{
  "crop_scale_min": 0.7,
  "translate": 0.12,
  "norm_position": "pre",
  "dropout": 0.1,
  "experts_per_token": 2,
  "depths": [3, 6, 3],
  "widths": [64, 128, 256],
  "beta2": 0.95,
  "lr": 0.0035,
  "beta1": 0.9,
  "eps": 1e-08,
  "max_precond_dim": 1024,
  "batch_size": 128,
  "warmup_steps": 900,
  "weight_decay": 0.1
}
Rows from block 3, named by matrix and row number. Each number is 128 + 32 x the weight over its row's rms, rounded and kept within 0 to 255. All counts start at 0. After the name is the row's rms in percent of the matrix's.
# convs2: project pointwise conv (model.blocks.3.convs.2.weight, 128x512x1x1), inputs 256-383
convs2.59 097 [120 135 157 101 160 127  77 138  99 192 187 136 135  99 172 117 175 147  65 160 129 104 104 141 125 148 124 104 177  63  29 132  97 121 114 109  95  96  87 146 102 104 134 173 127 131 195  83  87  81  72 132 127 112 160 135  97 127 125 161 125 121 173 149 106 176 144 133 162 146 121 155 159  98 103 133 167 136 134 147 128 200 136 125 117 146 129 174  84 150 142 120  43 137  76 141 115 158  99 111  56 114 152 107 189 137 136 111  74 127 151 155  88  89 137 145 110 140 198 163 138 159 117  62  91 138 123 106]
convs2.60 100 [139 105 110 107  67  62 185 149 123 154 178  87  32 150 150 102 100 105 174 102  67 172 137 167 114 137  94  85 121  67  98 133  92  98 163 102 146 125 110 126 128 123 128 140 145 126 166 131 161 108 147  81  49 103 104 123  31 121  90 143 153 148 104 103 117 161 140 127 109  93 159 135  83  96 133 203 109 156 186 105 144 153 106 119 110  53 115 177 118 144 125 106 132  78 163 137 126  91  84  95 128 117 130 116 144 128  91 197 135 126 158 101 119 154 127  87 200 179 170 155  97 100  95 170 106 129 145  76]
convs2.61 102 [166 128 130 121 153 136 150 131 152  78 154  95 149 107  76 111 139 165 193 124  81 162 182 102 148  91 124 131 115 135 202 123 108 105 127 132 155 114 134 125  91 190 107 144 165  87 193 111 121 152 168 179 142 126  85  81  99 126 148  88 152 152 122 157 150 100 118 170  79  64 166 104 138 138 141 144 119 169 106 159 164 146  93 133 109 130 106 186 214 188 150 147 204 149 142 102 119  66 208 138  88 138 100 192  95 145 137 125 130 172  90  67 140 132  95 165  55 179 117 102  81 118 126 157 139 120 129 153]
convs2.62 106 [ 81 125 169 162 178 164 122 103 169 108 111 137 103 123 130 139 146 135 147 108 137 150 148 130  93 150 118 131  65 103  84 153 126 120 138 153  87 188 120 137 112 127 104  82 102  67 103 136  62 108 115 186 172  94 129 172 183 107 180 163 180 136 175  92 142 137 163 109  63 151  67 118 112  42 127 103  95 134 154 170  73 171  99 116  99 145 148  79  82 130  84 106  96 131  93  98 121  96 114 180 129 101 133 101  96 128 177 131 143 168 147 166 141  98 190 144 145  67  66 141 160 189 176 168 136 130 120 140]
convs2.63 101 [105 122  80 114  89 109 106 127 172 168 143 101  89  86 164 113 151 167 117  77  74  86 101 109 117  97 102  95 133 128 138  74  54 109 131 178  93 148  84 171  87 149 111 108 144 124 125 127 166  96  96  93  85  86 116 145  77 146 113 207 157 142  92  81 157 141 144 145 157  68 145 130 170  72  78 126 104 112  90  77 158 101 160 114 127 111 141 118  75  82 119  81 117 128 144  97 108 106 138  97  85 132 120 102 128  86 119 166 101 133 150 144 105  99 134 130 152  99 168 151  81  97 162 187 124 133  59 126]
convs2.64 096 [143 143 116 113 141 210 156 157 137 143 131  90 140  91 176 150  95 159 178 120  83 180 171 114 141  65 147 159  72 126 123 144  84 104 129 127 133 129  77 111 116 138 158 104 140 127 117  85 103 126 155 148 100  86 103  85 132  85 120 122 164 197 124 144 145  74  69 168 130 171  89 132 131 159 112 104  62 131 161 131 106 189 133 105 153 125 119 157 145 122 175  83 128  80  94 137 135 170 101 197 133 174 121 128 128 152  83 161 126 141 138 109 134  68 110 135 145 118 149  96 122 120  92  82 137 151 133  69]
convs2.65 100 [115 153 156 110 166 110 107 145 119 105  67 105 150 145 126 119 124  87 162 105 141 125 138 158 143 105  85 147 136 167 147 163  77 139 139  67 105 139 108 166 133  93 131 152 173 149 120 118 150 176 183 113 126 145 154 129 138  83  67 142  92 106 128 233 118 123  98 101 135 156 107 159 152 125 104 103 111 151 124 105 121  98  63 124 113 122 121 146 162  90 190 101 146 138  84 111 113 136 182 109 118  73 170 162 102 187 143 241 112 111 138  99 174 167 166 144 123 132 125 131 111 132 142 154 113  94 131 107]
convs2.66 102 [146 111 178 128 142  81 183 162 160  72 139  82 128  99 146 115 155 101 180 159 117  64 132 106 136 172 141  70  58 176 147 110 150 133  99  97 115 112  83 140  44  90 101  95 129 148 108 144 121  67 165 117  99 154  71 138 125 115  89 155 108 120 109 157  96 110 127 118  90 150 147 177 155  89  97 165  63 125  92 169 150  83 138 143 155 117 142 139 129 152 132 108 181 120 177 114 102  63 142 124 101 106 165 109 118  93 143 122  95 136 180 134 129 170 139 134 134  89 167 169 142 150 123 147 119 110 181 138]
convs2.67 103 [113 139  75 109 122 165  68 137 126 110 117 165  98  94 141  98 113 111 139 114 101 104 151 141 133 148  76 116 171 102 192 119 131 194 119 132 114 143 159 162  97  99 129 109 154  97 109 155 204 129 160 112 110 148  61 172 117 122  84 101  84 101 138 131 129 198 141 139 164 126 184 141 166 135 144 125 138 113 145 113  82  85  65 109 164 134 142  89 145  82 135 151 131 130 121 153 141 115 105  66 173 118 183 190 158 116  85 106 135 143 145 123 114 133  91 162  83  94 149 131 129 157  87 110 112  95  70  82]
convs2.68 095 [ 93 147 111 181 117  74  78 114 170 145 199  68  93 120 151 100 123 126 130 165 106 140 135 117 109 102 159 124  99 121 145 161 105  51 135 121 147 101 129 106 105 151 140  80 116 128 113 112 218 155 135 114 188 156 110 105 140 168 101 110  93 192 145 119 142 132  77 146 113  94  86  89 189  86 102 130 163  91 110  93  81 144 118 139 128  49  43 137  51 162 129 115 148 105  82 152  73 144 145 131 132 131  96  85 132 100 149 185  71 122 105 137  95 123 217 152 116 129 147 204  78 121 107 112  94 157 150 120]
convs2.69 097 [ 95 104 158 122 137 111 112 148  60 103 100 102 179 135 151 102 118 122  72  99 106 134  97 139  81 120 124 129 183 151  92  61 144  89 188 185 162  80 175 143 116 187 154 131 148 153 162 184  94  88  95 115 139 148  83 140 122 117  77 138  38 119  99 121 144 106 115 100 208 107 122  91 119  90 170 156 156 160 106 111 122 158 146 208 154 139 107  71 139 128  89 106 171 144 150  98 154  90 141 179 155 127 111 139 112 143 165 144  79 152  93 107 141 138 126 118 166  93 160 123 149 147  48 114 146 134 112 102]
convs2.70 096 [158 138  97 118 112 112 153 113 108  86 148 149 106 126 107  93 105 192 131 126 147 108 134 167 174 159 189 111 121 185 166 146 141  75 144 157 121 154 135 117  70 124 118 154 105 135 177 128 115 166 185 115 112 122 154 184 118  99 112  72 123 125 132 142 127  94 125 215 216  89 108 116 125  89 152 177 189 144 142  95 144 122  93 109 123 151 161 145 146 125 134 111 153 158 115 102 120 169 121 116 150 146 149 158 124  95 126 106 110  95 131 136 133 137 118  88 118 128 134 131 127 127 124 146 199 112 183 183]
convs2.71 097 [118 156  62 134 102 151 139 112  90  88 155 140 103 181 161 146  63 149 142 140 128 138 152 149 140 109 120 150  50 117 106 159  86 149 120 122 145 142  97  96 137 104 210  98 145 149  72 107 119 125 156 149 126 148 104 180 133 134 133 102  64 171 189 173 135  86 133  41 152 174 102 136 146 134 171 110 111 130 165 149 131 159 147  80  80 131 145 173 129 127 154  71 142  90 131 122 105 110 135 177 130 137  97 113 130 131 120 111 167 125  81 107 158 152 120 116  73 146 139 177  91 163 157 163  78 100 173  97]
convs2.72 098 [191  75 138 191  98 133 119  94  86 217 133 183 162 131 136 130 115 119 145 108 106 176 102  83 179 139  98 134 155 145 143 133 112 159 162 142 118  98 126 135 129 125 101 126  96 147 123 132 194 122 118 121 177 104 184 116 120 111 140  92 105  87 152  67  86 161 155 143 120 176 125 232 150 133 138  74  74  89  97 143 155 131 124 171 146 135 106  71 122 128 127 184 164 119  74  91 170 131 133 146 110 131 107 162 121 133 120 153 137 165 161  48 118 133 118 158 147 210 226  64  95  43 156 184  74 152 148 146]
convs2.73 098 [170 115 117  75 115  70 146  98 154 163 121 119  93 143  48 158 112 126  97  94 158 136 129 123 128 109 187 113 155 144 113 116  90 137 108 109  77  77 170 108  63  90 125  89 119 196 125 123 106 109 133 112  69 134 151 122 125 135  93 119  68 117 119 117 151  98 107 148  95 121  54 154 133 111 102 148  94  87 148 126 149 123 159 103 120 127 111  80 158 145  49 128 164  77 103 132 147 112 107 112 161 135 115 119 154 161 115 150 161  97 136 137  93 161 141  87 102 129 113 118  70  86 146 124 101 144 157 162]
convs2.74 100 [151  94 137  63 141  94 155 190 145 186 100 132 157 143 111 137  97 198 181 141  97 138 144 105 147  81 137 137  83 152 113 105  67  72 102 158  59 114 168 144  98 148 121 157 110 142 137 140  94  92 138 106  80  57 127 150 119 105 125  70 105 119 173  67  49 157  72 141 115 143 140 115  94 137 174  95 103  99  64  81 126 112 103 134 127 145 116 165 141 141 122 105 145  97  74 105 187 124 151  75  61  96 171 148 160 110 127 154  61 108 152 215 157 113 149 141  44  85 114 166 109 147 175 104 143 142 128  95]
convs2.75 101 [125 140  97 113  79 118 108 130 147 142 193 125 142 162  86 100 113 129 172 105 153  84 122 143 127 168  91  78 154 129 109 148 129 159 121 106 164  97  88 128 126 113 119  93 145  96  65 171 137 137 120 124  89 206 166 132 193 103 168 111 112 141 127 170  97 111 133 122 131 140 119 127  90 111 113  68 104 155 156 162 143 119 148 102 146 127 111 117 128 139 165 138  32 166 118 100 147 116 111  81 174 112 119 138 104  98 139 119 153 105 141 162 118 154 142 112 112 143 152 189 104  85  87 130 134 115 125 134]
convs2.76 096 [137  94 150 126 103 145 158  70 141 112 174 102 130 110 111 120 146 160 148  93 132 144  96 106 182 107 103 107 159 144 121  88 110 129 153 173 125 104 142 118 133 129  93 138 107 173  88 105  99  87 147  91 106 104 130 106 122 115  87 127 149 161 121 119 147 122 135  74  88  65 110 169 139 104 146  77 134 170 134 182 156  63  81 129 141 105 115 105 115  65 166 110 105 169 100 114  76 100 141 146 135 140 106 129 162 139  92 139 155 119 111 123 163 101 115 153 140 131 124  70  84  79 125 162  84 134 117  40]
convs2.77 100 [113 112  83 138 155 132  77 172 146 159  86  84 188 165 127 133 146 162 146 165 128 170 109 117 162 216 208 115 159 159  92 101  98 122 175 120 134 145 138  91 138 107  99 164 131 120 159 160 103 106 152 105 163 113 226 142 125  49 117  63 163 118 123 169  85 132 122 109 131 133  73 102 151 167 152 108 111 146 103  79 109 152  28 107 109  98 167 162  35 162 128 169 142 137 119  96 142 171 157  98 116 104 121  93  86 150 115 176 133 117 130 132  69 138  60 142 191 149 129 142 141 119  91 125 144 206 166  43]
convs2.78 090 [167 164 172 103 136 125  88  42 135  86 172 134  55  89 134 200 135 171 129 119 105 146  71 102  82 102  89 158 120 164 169 134 197 165 162 108 112 128 108 108 143 128 130 107 152 103  52 145 174 115 150 139  97 124 131 152 120 100 147 151 110  85 105  97 188 170 131 124 127 167 116 152  40 129  88 117  87  87  90 168 144 140 153 118 154 138 122  90 134 156 133 129 124 109 139  51 123 128 100 161 103  48 139 185  65 116 147  91 138 169 137 140  94  44 120 140 125 127 120 157 137 102  83 141 167 111 160 137]
convs2.79 099 [176 125 131 128 121  96 128 169 153 108 142 101 158 127  82 167  76 151 141  78 148 130 127 152  55 127 107 186 117 116  90  93 174 129  99 138 115 136  76 158 151 108  75 164 101 165 148 153 121 158 140 161 135 101 117  93 110 126 134 147 155 147 161 207 155 187 132  47  81  99  97 148 125 119 138 174 157 108 125 141 129 152 104  76  56 206 133 126 170 129 131 132  85 102 155 102  75  87 132  94 126 104 108 107 107 123 140 149 159 153 113 113 100 124 184 184 141 148  82 134 118 104 167 160 153 107 117  50]
convs2.80 102 [165 117 183 146 173 149 151 163 149 131 137 137  87 132  98 110 133  98  79 123 136 124 155 142 143 168 124  74 110 103 147  98 139 175 169 148 190 139  76 171  68 119 134  89 111 110  99 109 129  90 161  72 117 116  75  89 168 141 117 183  95  95 156 191 154 112 146  94 140  93 117  92 144 145 149 171  81 129 143 130 108 167 152 172 114 122 126 105  86 119 112 150 118 156 135 129 125  93 124 102 131  78 172 169 133 122 143  96 120 171 176 169 117 127 109 168 149  81 112  91 113 155 151 140 151 202 104 161]
convs2.81 100 [112 109 121 122 138  40 128 173 104 111 151 161 135 167 165 124 163 115 116 159 144  75 130 130  76  94 123 136 155 153 179 148 121  88 167 168 183 157 105 116 168 122 125 106 103 152  68 135 100 121 110  96 115 115 132 177 179 192  73 165 120  89 174 191 138 171 175 186 129 157 118 127 113 127 196 139 125  72 104 192  82 122 124 183 118 124  71 154 183 126 116 108 118 107 158 109 162 132  78 136 153 182 112 181 136 146 159  96  87 159 106 126 124 136 157 146 132 106 134  90 139 135  87  81 138 161  96 124]
convs2.82 103 [ 86 218 159 101 101  97 160 127 168 116 144 115 134 189 140 149  86 176 121 110  98 146 145 153 122 118 104  87 136 157  97 140 203  85 145 196  87  73 161 125 175 122  68 131 150  97 122 149 141 170 172 100 115 127 142 131  23 144  91 145 148 138 119 162 125 182 141 111 136 146 101 131  81 123 129 115  82 125 101 104 131 138  87  66 112 102 167  89 169 110  76 111  64 163  95 109 134 181 137 153 127 100 158 159 136  86 231 155  84  99 130 104 114 145 157 138  80 156 146 121 102 113 116 111 173 112 144 101]
convs2.83 098 [ 97 114 137 132 129 152 130  86 103  60  89  82 103 113 104  81  79 124  90 164 115 108  48 173 101  87 110 154  96 119  88  97  89 161 128 147 100  77 128 147 132 148 124 162 106  99  94 156  92 170 109  83  93 140 116 119 129 113 110 118 135 149 117  90 150  38 170 157 124 201  80 134 111  92 134 151 143 143  86 196 124 185 173 166  99 119  82 109 125 106 143 131 143 131  96 163 160 113 143 169 106 135 163 115 161  39 111  93 129 138 157 102 132  48 122  87 142 110 118 161 173 143 131 118  45 181 157 114]
convs2.84 100 [100 113 146  45 152 112 107 175  71 177 160 180 125  98  92 137 115 142 181  95 152 123 166 152 140  66 145  93 167  73 133 122 109 144 143 135 158 122 140  73 143 146 173 154 132 107  97 159 155 135 145 105 162 167 121 161 102 176 205 108 159 115 129 176  62 130  93 121  83 196 154 156 108 184 105 168 129 109 124 144 162  66 157  82 164 110 147 142 146 133 167 114 162  97 189 158 114 181 137 141 161 116 140 136 181 167 160 173 126 108 147 170 179 156 156  78 174 113 100 128 117 118 170 139  97 135 114 114]
convs2.85 105 [148 175 137 143 144  38 104  51 131 143 157 149 171 157 140 141  95 127 130 161 126 184 158 117 119 143 113 153 133 146 186 171 162 150 151 161  77 119 114 108 152 146 140  83 149 104 175  85 117 156  97 109 128 166 146 131  95 134 126 139  92 129 163 143 181 180 114 103 120 116  83 195 113 143 123 151 122 105 103 106  51 141 181 200 156 109 133 136 180 163  83 176 123 106  86 132 105 151 101 172  99 103 165 199 146 147 115 154 162 171 114  70 113 112 161 146 133 172 164 172 102 149  57 124 102 140 106 146]
convs2.86 101 [175 143  96  87 110  94 121 167 155  37 131 131  28 163 124  97 159  95 129  66 183  85 150 105  96  96 147  78 140 164 146 115 141 133 111 109 145  80 179  73 131 130 146 160 171 130 108 123 164 132 115  43  81 102 128 125 155 130 106 137 127 146 127 151 128 134 106 150 106 123 196 112 139 115  98 148 125 103 150 123  74 104  74  67 137 152 130  96  94 139 112 122 183 148 102 158 130 142 146 126  94 140 119 182 116  97 121 130 187 109 151 159 127 145 136 103 114 141 137 161 135 106 197 116 123 111 106 117]
convs2.87 099 [128  93 154 116 165 171 170  97 119 139 187 151 222 150 137  70  72 132 122 139 143 127 172 148 157 136 147 115 166 148 120 157 125 181 147  95 180 141 118 117  73 157 224 105 154  72  82 174 169  84 171 166 117 106 108 155 107 134 117 149 163 187  95 140 151 130 185 116 151 168 168 166  87 149  88  88 148 154 129 152 181 153 195 117 155  95 136 128 151 132 108 143 116  92 116 146 150  75  96  84 122 112 101 121 123 174 120 145 158 125 105  94 106 125 152 133 161 145 119 109 135  96 168 126 129  87 123 185]
convs2.88 101 [ 91 111 115 113 111 117 136 153  72 199 103 123 133  96 129 154 115 152 162 154  90 210 178 136 141  88 142 195 118  58 202 148 132 203 135 142 126  98 121 164 151 123 131 174 169 112 201 133 128 164 110 140 138 191 128 124 163  72  82  97 101 125  32  86 113 113  84 148 118 142 106 218 179 122 127  93 115 132 172 147 165 160 154 141 108 182 159 168 111 115 132 113 137 170 157 132 143 134  69 142 100 148 108 152 126 197 124 112 192  99 173 124 131 147 169  85 159  90 127 143 152  77  81 169 157 132 147 180]
convs2.89 099 [162 119 141 170 112 189 163 120 102 143 125  82 115  94 134 142 131 151 118  99  65 106 105  76 127  93 122 171 173 107  98 135 148 115 103  84 189 156 105 120 121  57 127  95 169 145 137 182 163 181 161  89  87 200  98 122 197  91 171 127 152 136 200 171 146 117  92 153  97 140 129 172 165  93 112 120  81 117 104 148  93 177 104 181 130  99 114 106 166 190 204 128 198 173 127 118 101  98 114  85 145 159 131 179 120 183 145 164  88  71 113 170 103  90 110 132  95 112 111 157 120 153 154 174 140  75 118 122]
convs2.90 099 [103 153 128 142 129 134  83 131  66 123 107 148 141 133 101  90 127 141 141 105 112 136 217 168 103 117 114  94 106 138 144  82 126 189 183 202 186 135 131 119  66 112 114  90 133  98 203 187 126 135  68 128 159 228 113 109  97 137 176  71 121 132 124  73 130 173 133 112 150 113 117 122 166 128 184 151 210 146  93 169 113  80 168 106 125 106 124 127 164 110  80 149 148 123 122 127 163 185 107 105 123  62 112 146 140 105 141 136  93 144 157 130 117 144 110  90 175 140 153 133 105 147 152 192  67 171 113  64]
convs2.91 098 [121 164 138 126 116 196 169 114 125 135 126 111 129 109  87  95 177 166  97  44 155 138 132 136  49  98 161 137  81 129 129 136  92 117 105 103 135 149 116 130 143 102  76 121 135 106  88 107 162 135 150 191  48 193 130 131 138 107  76 124  60 162 168 153  92 115 197 147 156 127 108  99 203 111 143  87 158 207 187 111 140  93 102 105 133  84 134 158 108 132 112  89 102 129 128  70 136 130 154 135 138 108 129 160 126 114 179 124 133 145 128 116 111 122  73 117 124 122 121 168 127 133  77 142  89 133  63 108]
convs2.92 101 [ 82 197  53 105 140 108 114 187 113 164 130 141 124  86 161  76 119 145 107 169 109  66 124 153 137 205 139 135 169 175 120 124  84 129  72  72 104 109 102 109 150 117 169 119 102 112 125 169 204 155 131 117 163 209  68 128 163 145  94  84 159 148 134 140 105 153 180 124 168 132  99 136 153  54 158 151 145  94 159 136 133 121  88 113 204 111 106 134 177 139 141 126 120 156 142 123 108 104  92 138 140  84 112 146  88  87 149 107 146 174 113  91 107 121 108 122 127  94 135 161 145 130 129 114 146 109 119 118]
convs2.93 102 [149 112 187 120 119 141 114  99 138 124 204 116 124 112  87 123  70 115  87 145  98 112  95 191 117 160 136  84 135 145 142 120 125 140 153 189 103  87 132 164  88 190 118 155 154 134 129 111 107  82 128 132 129 123 104 132 148 115 138 172 115 112 126  81 140 174 136 114 174 137 114 135 128 153  94 148 204 126 137 104 115 167 127  76 130 118 157  72 179 127 126 138  59 119 156 122 133 108 134 174 120 117 139 125 131 127 197 106 134 192 155 166 135 154 138 113  70 167 119 114 108 152 109 168 114 133  90 141]
convs2.94 098 [173 146 111 129 164 161 131 130 115 146 162 161  44 153 136 192 130 117 158 163  75 152 225 137 108 152 167 118  87 128  73 108 159 143  77 156 132 117 151 158  92 163 174 106 121 139  95 145 134 169  79  86 197 150 143 155 145 165 103 149  45 110 107  99 142 167  79 103 154  79  83 114  91 172 121  91 145 126 123  96 124 132  54 105  82  95 110  98 130 107 146 121 140 145  89  81 149 143 160  86 134 106 117 127 107 137 137 145 180 182 140  89 128 136 117 123 137 168 107 122 136 121 137 135 111 127 139 132]
convs2.95 104 [171 141 150 126 154 126 149  96  93 130  91 107 164  94 109 147 105 119 141  77  63  89  91 130 112 161 132 127  89 136 154 112 115 143 110  97 137 194  72 152 149 100 119 171 206 171 121  78  97 115 101 122 176  95 164  64 162 158 130 127 118 150 172 152 124 143 131 180 165 107 117 127 153 159  99 137 166 144 163  97  69 123 138 106 127 149 165 109 111 116 134 105 159 126 119 144 149 157 116  94 164  74 138 141 135 215  63 100 115  98 138  96 137 146 144  95  96 127  94 188  86 148  47 152 133 148 155 140]
convs2.96 103 [172  44 136 133 147  75 106 118 142 132 150 134 173 150 162 104 172 106 149 158 114 131 119  92 132  94 145  91 106 120 116 186 141 136 182 127  92 153 116 167 112 129 133 183 132  44 133  95 160 167  87 127 177  43 105 129 180  86 174 124  91 144 141 136 103 106 140 152 172  59 141 113 117 140  59 115 108 105 157 147  49  81  80  74 109 131 123 103 187  99  79 150 138 120 148 118 173 115 171 111 131 159  81 118 142 153 164 105 155 143  82 176 170  99  85 126 117 175 130 154 138 186  89 178 145  55 120 139]
convs2.97 100 [151 141 104 103  99 104 126 116  70 145 101 123 184 128  85 144  96 136  57  38  87  93 105 144 144 186 104  98 135 146 110 128 144 175 165 105 145 166 136 110  77  96 157 120 142 108 116 156 134 126 138 182  99 224  91 105 152 137  97 108 150 149 108 143 174 173 103  76 197 158 123  87 130 127 111 186 153 144 149 184 152 155 118 150 157 175  85 169 145 146 180 103 123  86 151 101 136  71 143 129  82 124 107 114  93 180 108 107 135 145 127  89 126 135 183  81 117 107 135 189 129 106 220 174 124  86 101 135]
convs2.98 100 [115 114  88 150 124 158 103 134 137 164  94 120 116  80 151 110  95 130 114 159 128  89 124 153 132  79 130 138  98  82  54 158 131 116 100 115 101 108 128 166  69 150 161 119 112 177  94 126 136 142 154 124 101 150 188 119  95 101  54 162 200 134 143 104 134 122 141 139 107  87 170 148 126 176 126 110 121 123 122 146 146 120  92 111  89  87 149 138  99 176 162 130 138 151  80  90 134  79 112  98 117  95 153 102 111 192 104 171 125 161 131 181 119 211 153  45  86 144 149  99 149  65 129 166 112  96 155 169]
convs2.99 107 [179 146 154 135  92  94  95 198  55 130 109 122 141 131  76 118 115  98 137 132 131  96 111 131  40 153 153 133 115 120 155 114 130 143 105 153 146 147 137 148 189 133 133  71 105 143 120 167  99 147 130 125  58 183 102 115 158 133 154 163 150 117 134 134 124 147  90 159 130 172 109 143 110 116 105 163 104 125 141 150  77 192 126 162 147 159  91 161 175 109 145 150 142 110 184 164 163 107 104 137 117 184 150 128 134 117 156 128  84  79 132 143  94  89 107 199 169 152 121 147 117 111 132 108 112 119 110 128]
convs2.100 104 [ 94 134  89 144 102 149 152 123 111 134 114 146 197 136 108  83 140 121 166  85 170 146 120 131 129  92 180  99 126 159 156 178 140 163 140 141 152 161 146 116 146 182  48  97 148 143 150 149 161 116 161 125 187  83  76 104 108 106 123 154 156 154 161 136 161  99 109 117 139 120 114  84 129 101  84 118 114 167 138 110 106 134 141  93 162 122 135 174 142 112 161 101 129 118 185 121 145 147  99 180 164 117  92  74  61 152 175 100 100 146 132 128  81  89 167 126 206 109  70 129 115 177 206 102 134  79 119 142]
convs2.101 098 [140 111 159 107  55 177  96  73 174 135 128 155 121  66 107 128 126 130 121 107 142 109  99 130 146  99 142 134 162  81  93 157  76 155 202 161 106 109 171 104 125 111  64 132 107 125 157 140 112 146 116  92 101 128 136 139 103 127  70 165 116 131 175 148 120 181 181 138  61 124 180  88 102 169 147 115 114 102 151 161  89 140  60 140 136 133 171 196 175 184 140 119 146 158  74  79 160  86 157  58  87 137 143 149  89 134 124  86 104 101 143 115 125 148 136 167  89  87 144 149 111  95 148 147 153  62  94 118]
convs2.102 094 [110 142 135 119 101 121 151 118 109 104 102 158 179 180 108 123 131 115  96 215 107 143 149  85 104 180 118 152 124 137 157 136 112 167 188  41 132 105 105 124  78  66 143 146  79 156 111 140  93 128 157 186 149 113 121  88 141 129 139 147 153  94 160 115 102 125 147 137  72 167 113 148 129  98  55 143 138 114 196 134 144 129 162 131  93  98 134 163 113 174 154 166 146 151  74 124 144 123 102 198 144 187 105 162 154  70 173 148 110 142 164 125 160 143  74 164 133 101 135 178 156 132 174  48  94  77 160 170]
convs2.103 104 [145 148 114 118  81  51  93 184 171 113 101 125 182 106  91 149 161 164  97 113 142 141 170 187 114 154 122  94  95 124 153 155  65 136 128 162 157 162 178  90  67 122 147 189 168 124 116 171  84 180  65  97 150  93 160 120 144 219 125  99 165 116 135 177 109  86  81 215 100 112 159 150  85 123 149 165 108  80  75 140 151 135 120 125 176 100 133 111 133 150  93 100 100 114 145 147 151 107 124 146 130 188 118 123  87  76 117 156 150  84 127 135  84 182  87 136 146 101  97  91 131 157 132 115 124 135 136 142]
convs2.104 097 [164 134 173  78 162  94 108 164 135 101 106 178 142 177 111 147 172  80 102 123 122 127 141  99 167  98 155  89 108 164 103  97 140  67 109 149 126 133 149  53 172  69 166 169 142 134 128 125 135 101 100 173 134 140 139 140 112 126 163 168 137 117 153 209 205  64 114 179  85  90 104 147 114  96 104 163 133 122 110 158  91 102  85 182 176 149 122  72  84 182  87 113 107  57 116 164 113 157 107 201  85 119 154 145 117  80 129 150  95 108 121 109  77 155 109 168 142  96 103 120 169 109 143 140 162 167 144 143]
convs2.105 103 [128  70 176  62 133 139 103 114 122 170 138 113 170 177 169 151  85 113 126 124 136 108 121 112 126 134 121 100 111 128  70  89 132 136 110 134 108 104 117 165 141 155  83  71 121  95 116 133 154 145 121 100 100  83 131  95 218 114 185 118 124 122 172  92 109 110 122 136 175 149 149 207 139 158  55  95 173 104  11 171 111 141  83 103 116  98 114 186 148 149 129 116 137  91 127 115 127 140 129  95 146 146 138 171 128 123 134  99 118 150 151  88  68 149 159 157  79  93 120 136 160 101 177 141 161  82 144 165]
convs2.106 098 [ 93 132 167 105 160 168  92  96 124 160 109 141 157  99 146 141 135 138 181 133  96  63 133 101  80 199 112 115 174 185 130  64 106  89  71 126 168 153 185 115  59 106 112 141  97  73 115  86  95  89 156 105 139  69 117 139 127 169 105 120 128 115  98 162 163 116 133 131 183 112 118 121  90 102 132 118 123 168 144 170 140 108 117 107  94 128 120 182 146 147 128 163 142 123 143 148 157 135 182 120 126 155 151 212 125 175 104  76 168 140 158 143 232 135 153 102 121  95  47 109 176 207 138 107 136 182  88 133]
convs2.107 098 [110 124 152  95 115 106 157 136 127 142 136 149 130 151 118  48 133 121 104 152 111 144 120  72 149 125 149 117 110  98 130 102 154 157 131 105 169 117 141 160  82 139 126 121  74 124  91 173 122 128 112 153 141 130 144  98 118 141 150 124 122  99 127 116 103 152 132 170 124 182 101 132 129 121 117 125 188 131 183 124 110 155 125 180 148 136 210  94 196 136  82 139 148 127 133 127 144 107 110 108 125 117 124 129 148 134 143 109 148  85 158 132  69 135 111 126 143  45 145 134 136 113 189 110 182 161 118 209]
convs2.108 095 [115 142  98 104 122 126 187 166 126 141 168 127 144 157 152 134  85 125 138  93  75  93 133 134 119 151 129 105  97  80 141 115 113 131 147 156 125  45 163 185 136 156  66 187 122 134 168  86 118 129 121 122 123 106  27 117 120  59 170 156 161 107  86 168 196 101 101 120 161 109 107  83 176 104 168 105 114 153 120 119 133 137  35 110 123 191 173 112 164 141 196 133 120  98 104  81 145 165 109 129  99 103 137 132 108 159  80 128  80 163 206 139 179 103 117 135 146  99 142  71 148 121 148  81 150 102 203 198]
convs2.109 101 [ 86  99  73 122 117 148 116  84  98 123 125 167 117 149 113  80 114 156 116 144 112 105 177 109 149 149  98 129 116 170  97 122 135 114 131 117  87 134 116 148 102 132 118 118 141 216 150 126  41  94 178 115 166 148  59 122 150  97 126 168 111 147 135 192 146 141  86 204 138  87  84  51 195 188 108 108 127  87 151 156 146 137  99 118 134 153 152 119 142 124 148 121  99 172  96 109 154 150 138 123 126 178 121 116 107 103 168 143  79 145  77 128 118  96 129 130 155  91 118 159  91 113 157 103  91 155 144 116]
convs2.110 101 [110 113  85 167  99 125 110 126 133 122 139 161 119 210 145 132 116 128 100 127  99 149 139 126 147 121 165  99 150 133  63 123 160  98 102  93 101 125 198 169 192 107  94 153 139 148 141 144 141 166 144  90 185 103 150 131 162 104 126  95  40 146 144 115 152 168 141  58 145 124 126  51  96 155 127 120 118 112 135 134 120 138 164 133 110 134  96 187 114  94 132 163 123 157  82 132 144 108  82 144 147 167 174 139  72 148 103 167 138 111 127  82 104 123 165 189 189 137 139 167 161 101 131 142 145 197 141 100]
convs2.111 104 [ 92 116  83 133 124 161 140 130 152 117 148 110 146 102 121 131 126 127 151 173 143 189 105 110 139 183 168 124 127 101 137 163 166 109 139 141 100 182  71 162 124 157 167 177 193 172 164 140 128 165 139 146 114  83 148 190 152 120 122 203 182 112 137 131 138  80 173  44 125 100 120 115 129  92 150 115 112 111 168 142 131  92 118 140 108 157  68 186  90 145 136 135 165 113 101 140  37 170 145 125 112 140 106 122  78 205 170 142 138 140 119 132 131 142 183 125 155 110 115 123 144 150  99 153 155 116 170 133]
convs2.112 104 [ 66  87 140 135 135 141 170  95 171 121  99 121 173 110 141 164 115 121 135 167 133 153 142 122 171 153 130 129 102  81 255 134  91 138  99 172  95 102 140  49 139 106  84 140 114 107 146  90 156 105 132 168 126  95 169  73  85  88  84  68 146 145 117 185 138 120 119 102 154 153 127 205 147 118 151 134 116  67 100 152 150 124 120 133 109 139 183 127  94 116 117 121 156  80  86 108  85 167 101 137 143  47 124 119 144 126 134 103  87 121 150 115 133  61 122  74 131 139 145 122 132 114 120 128 130  97 112 128]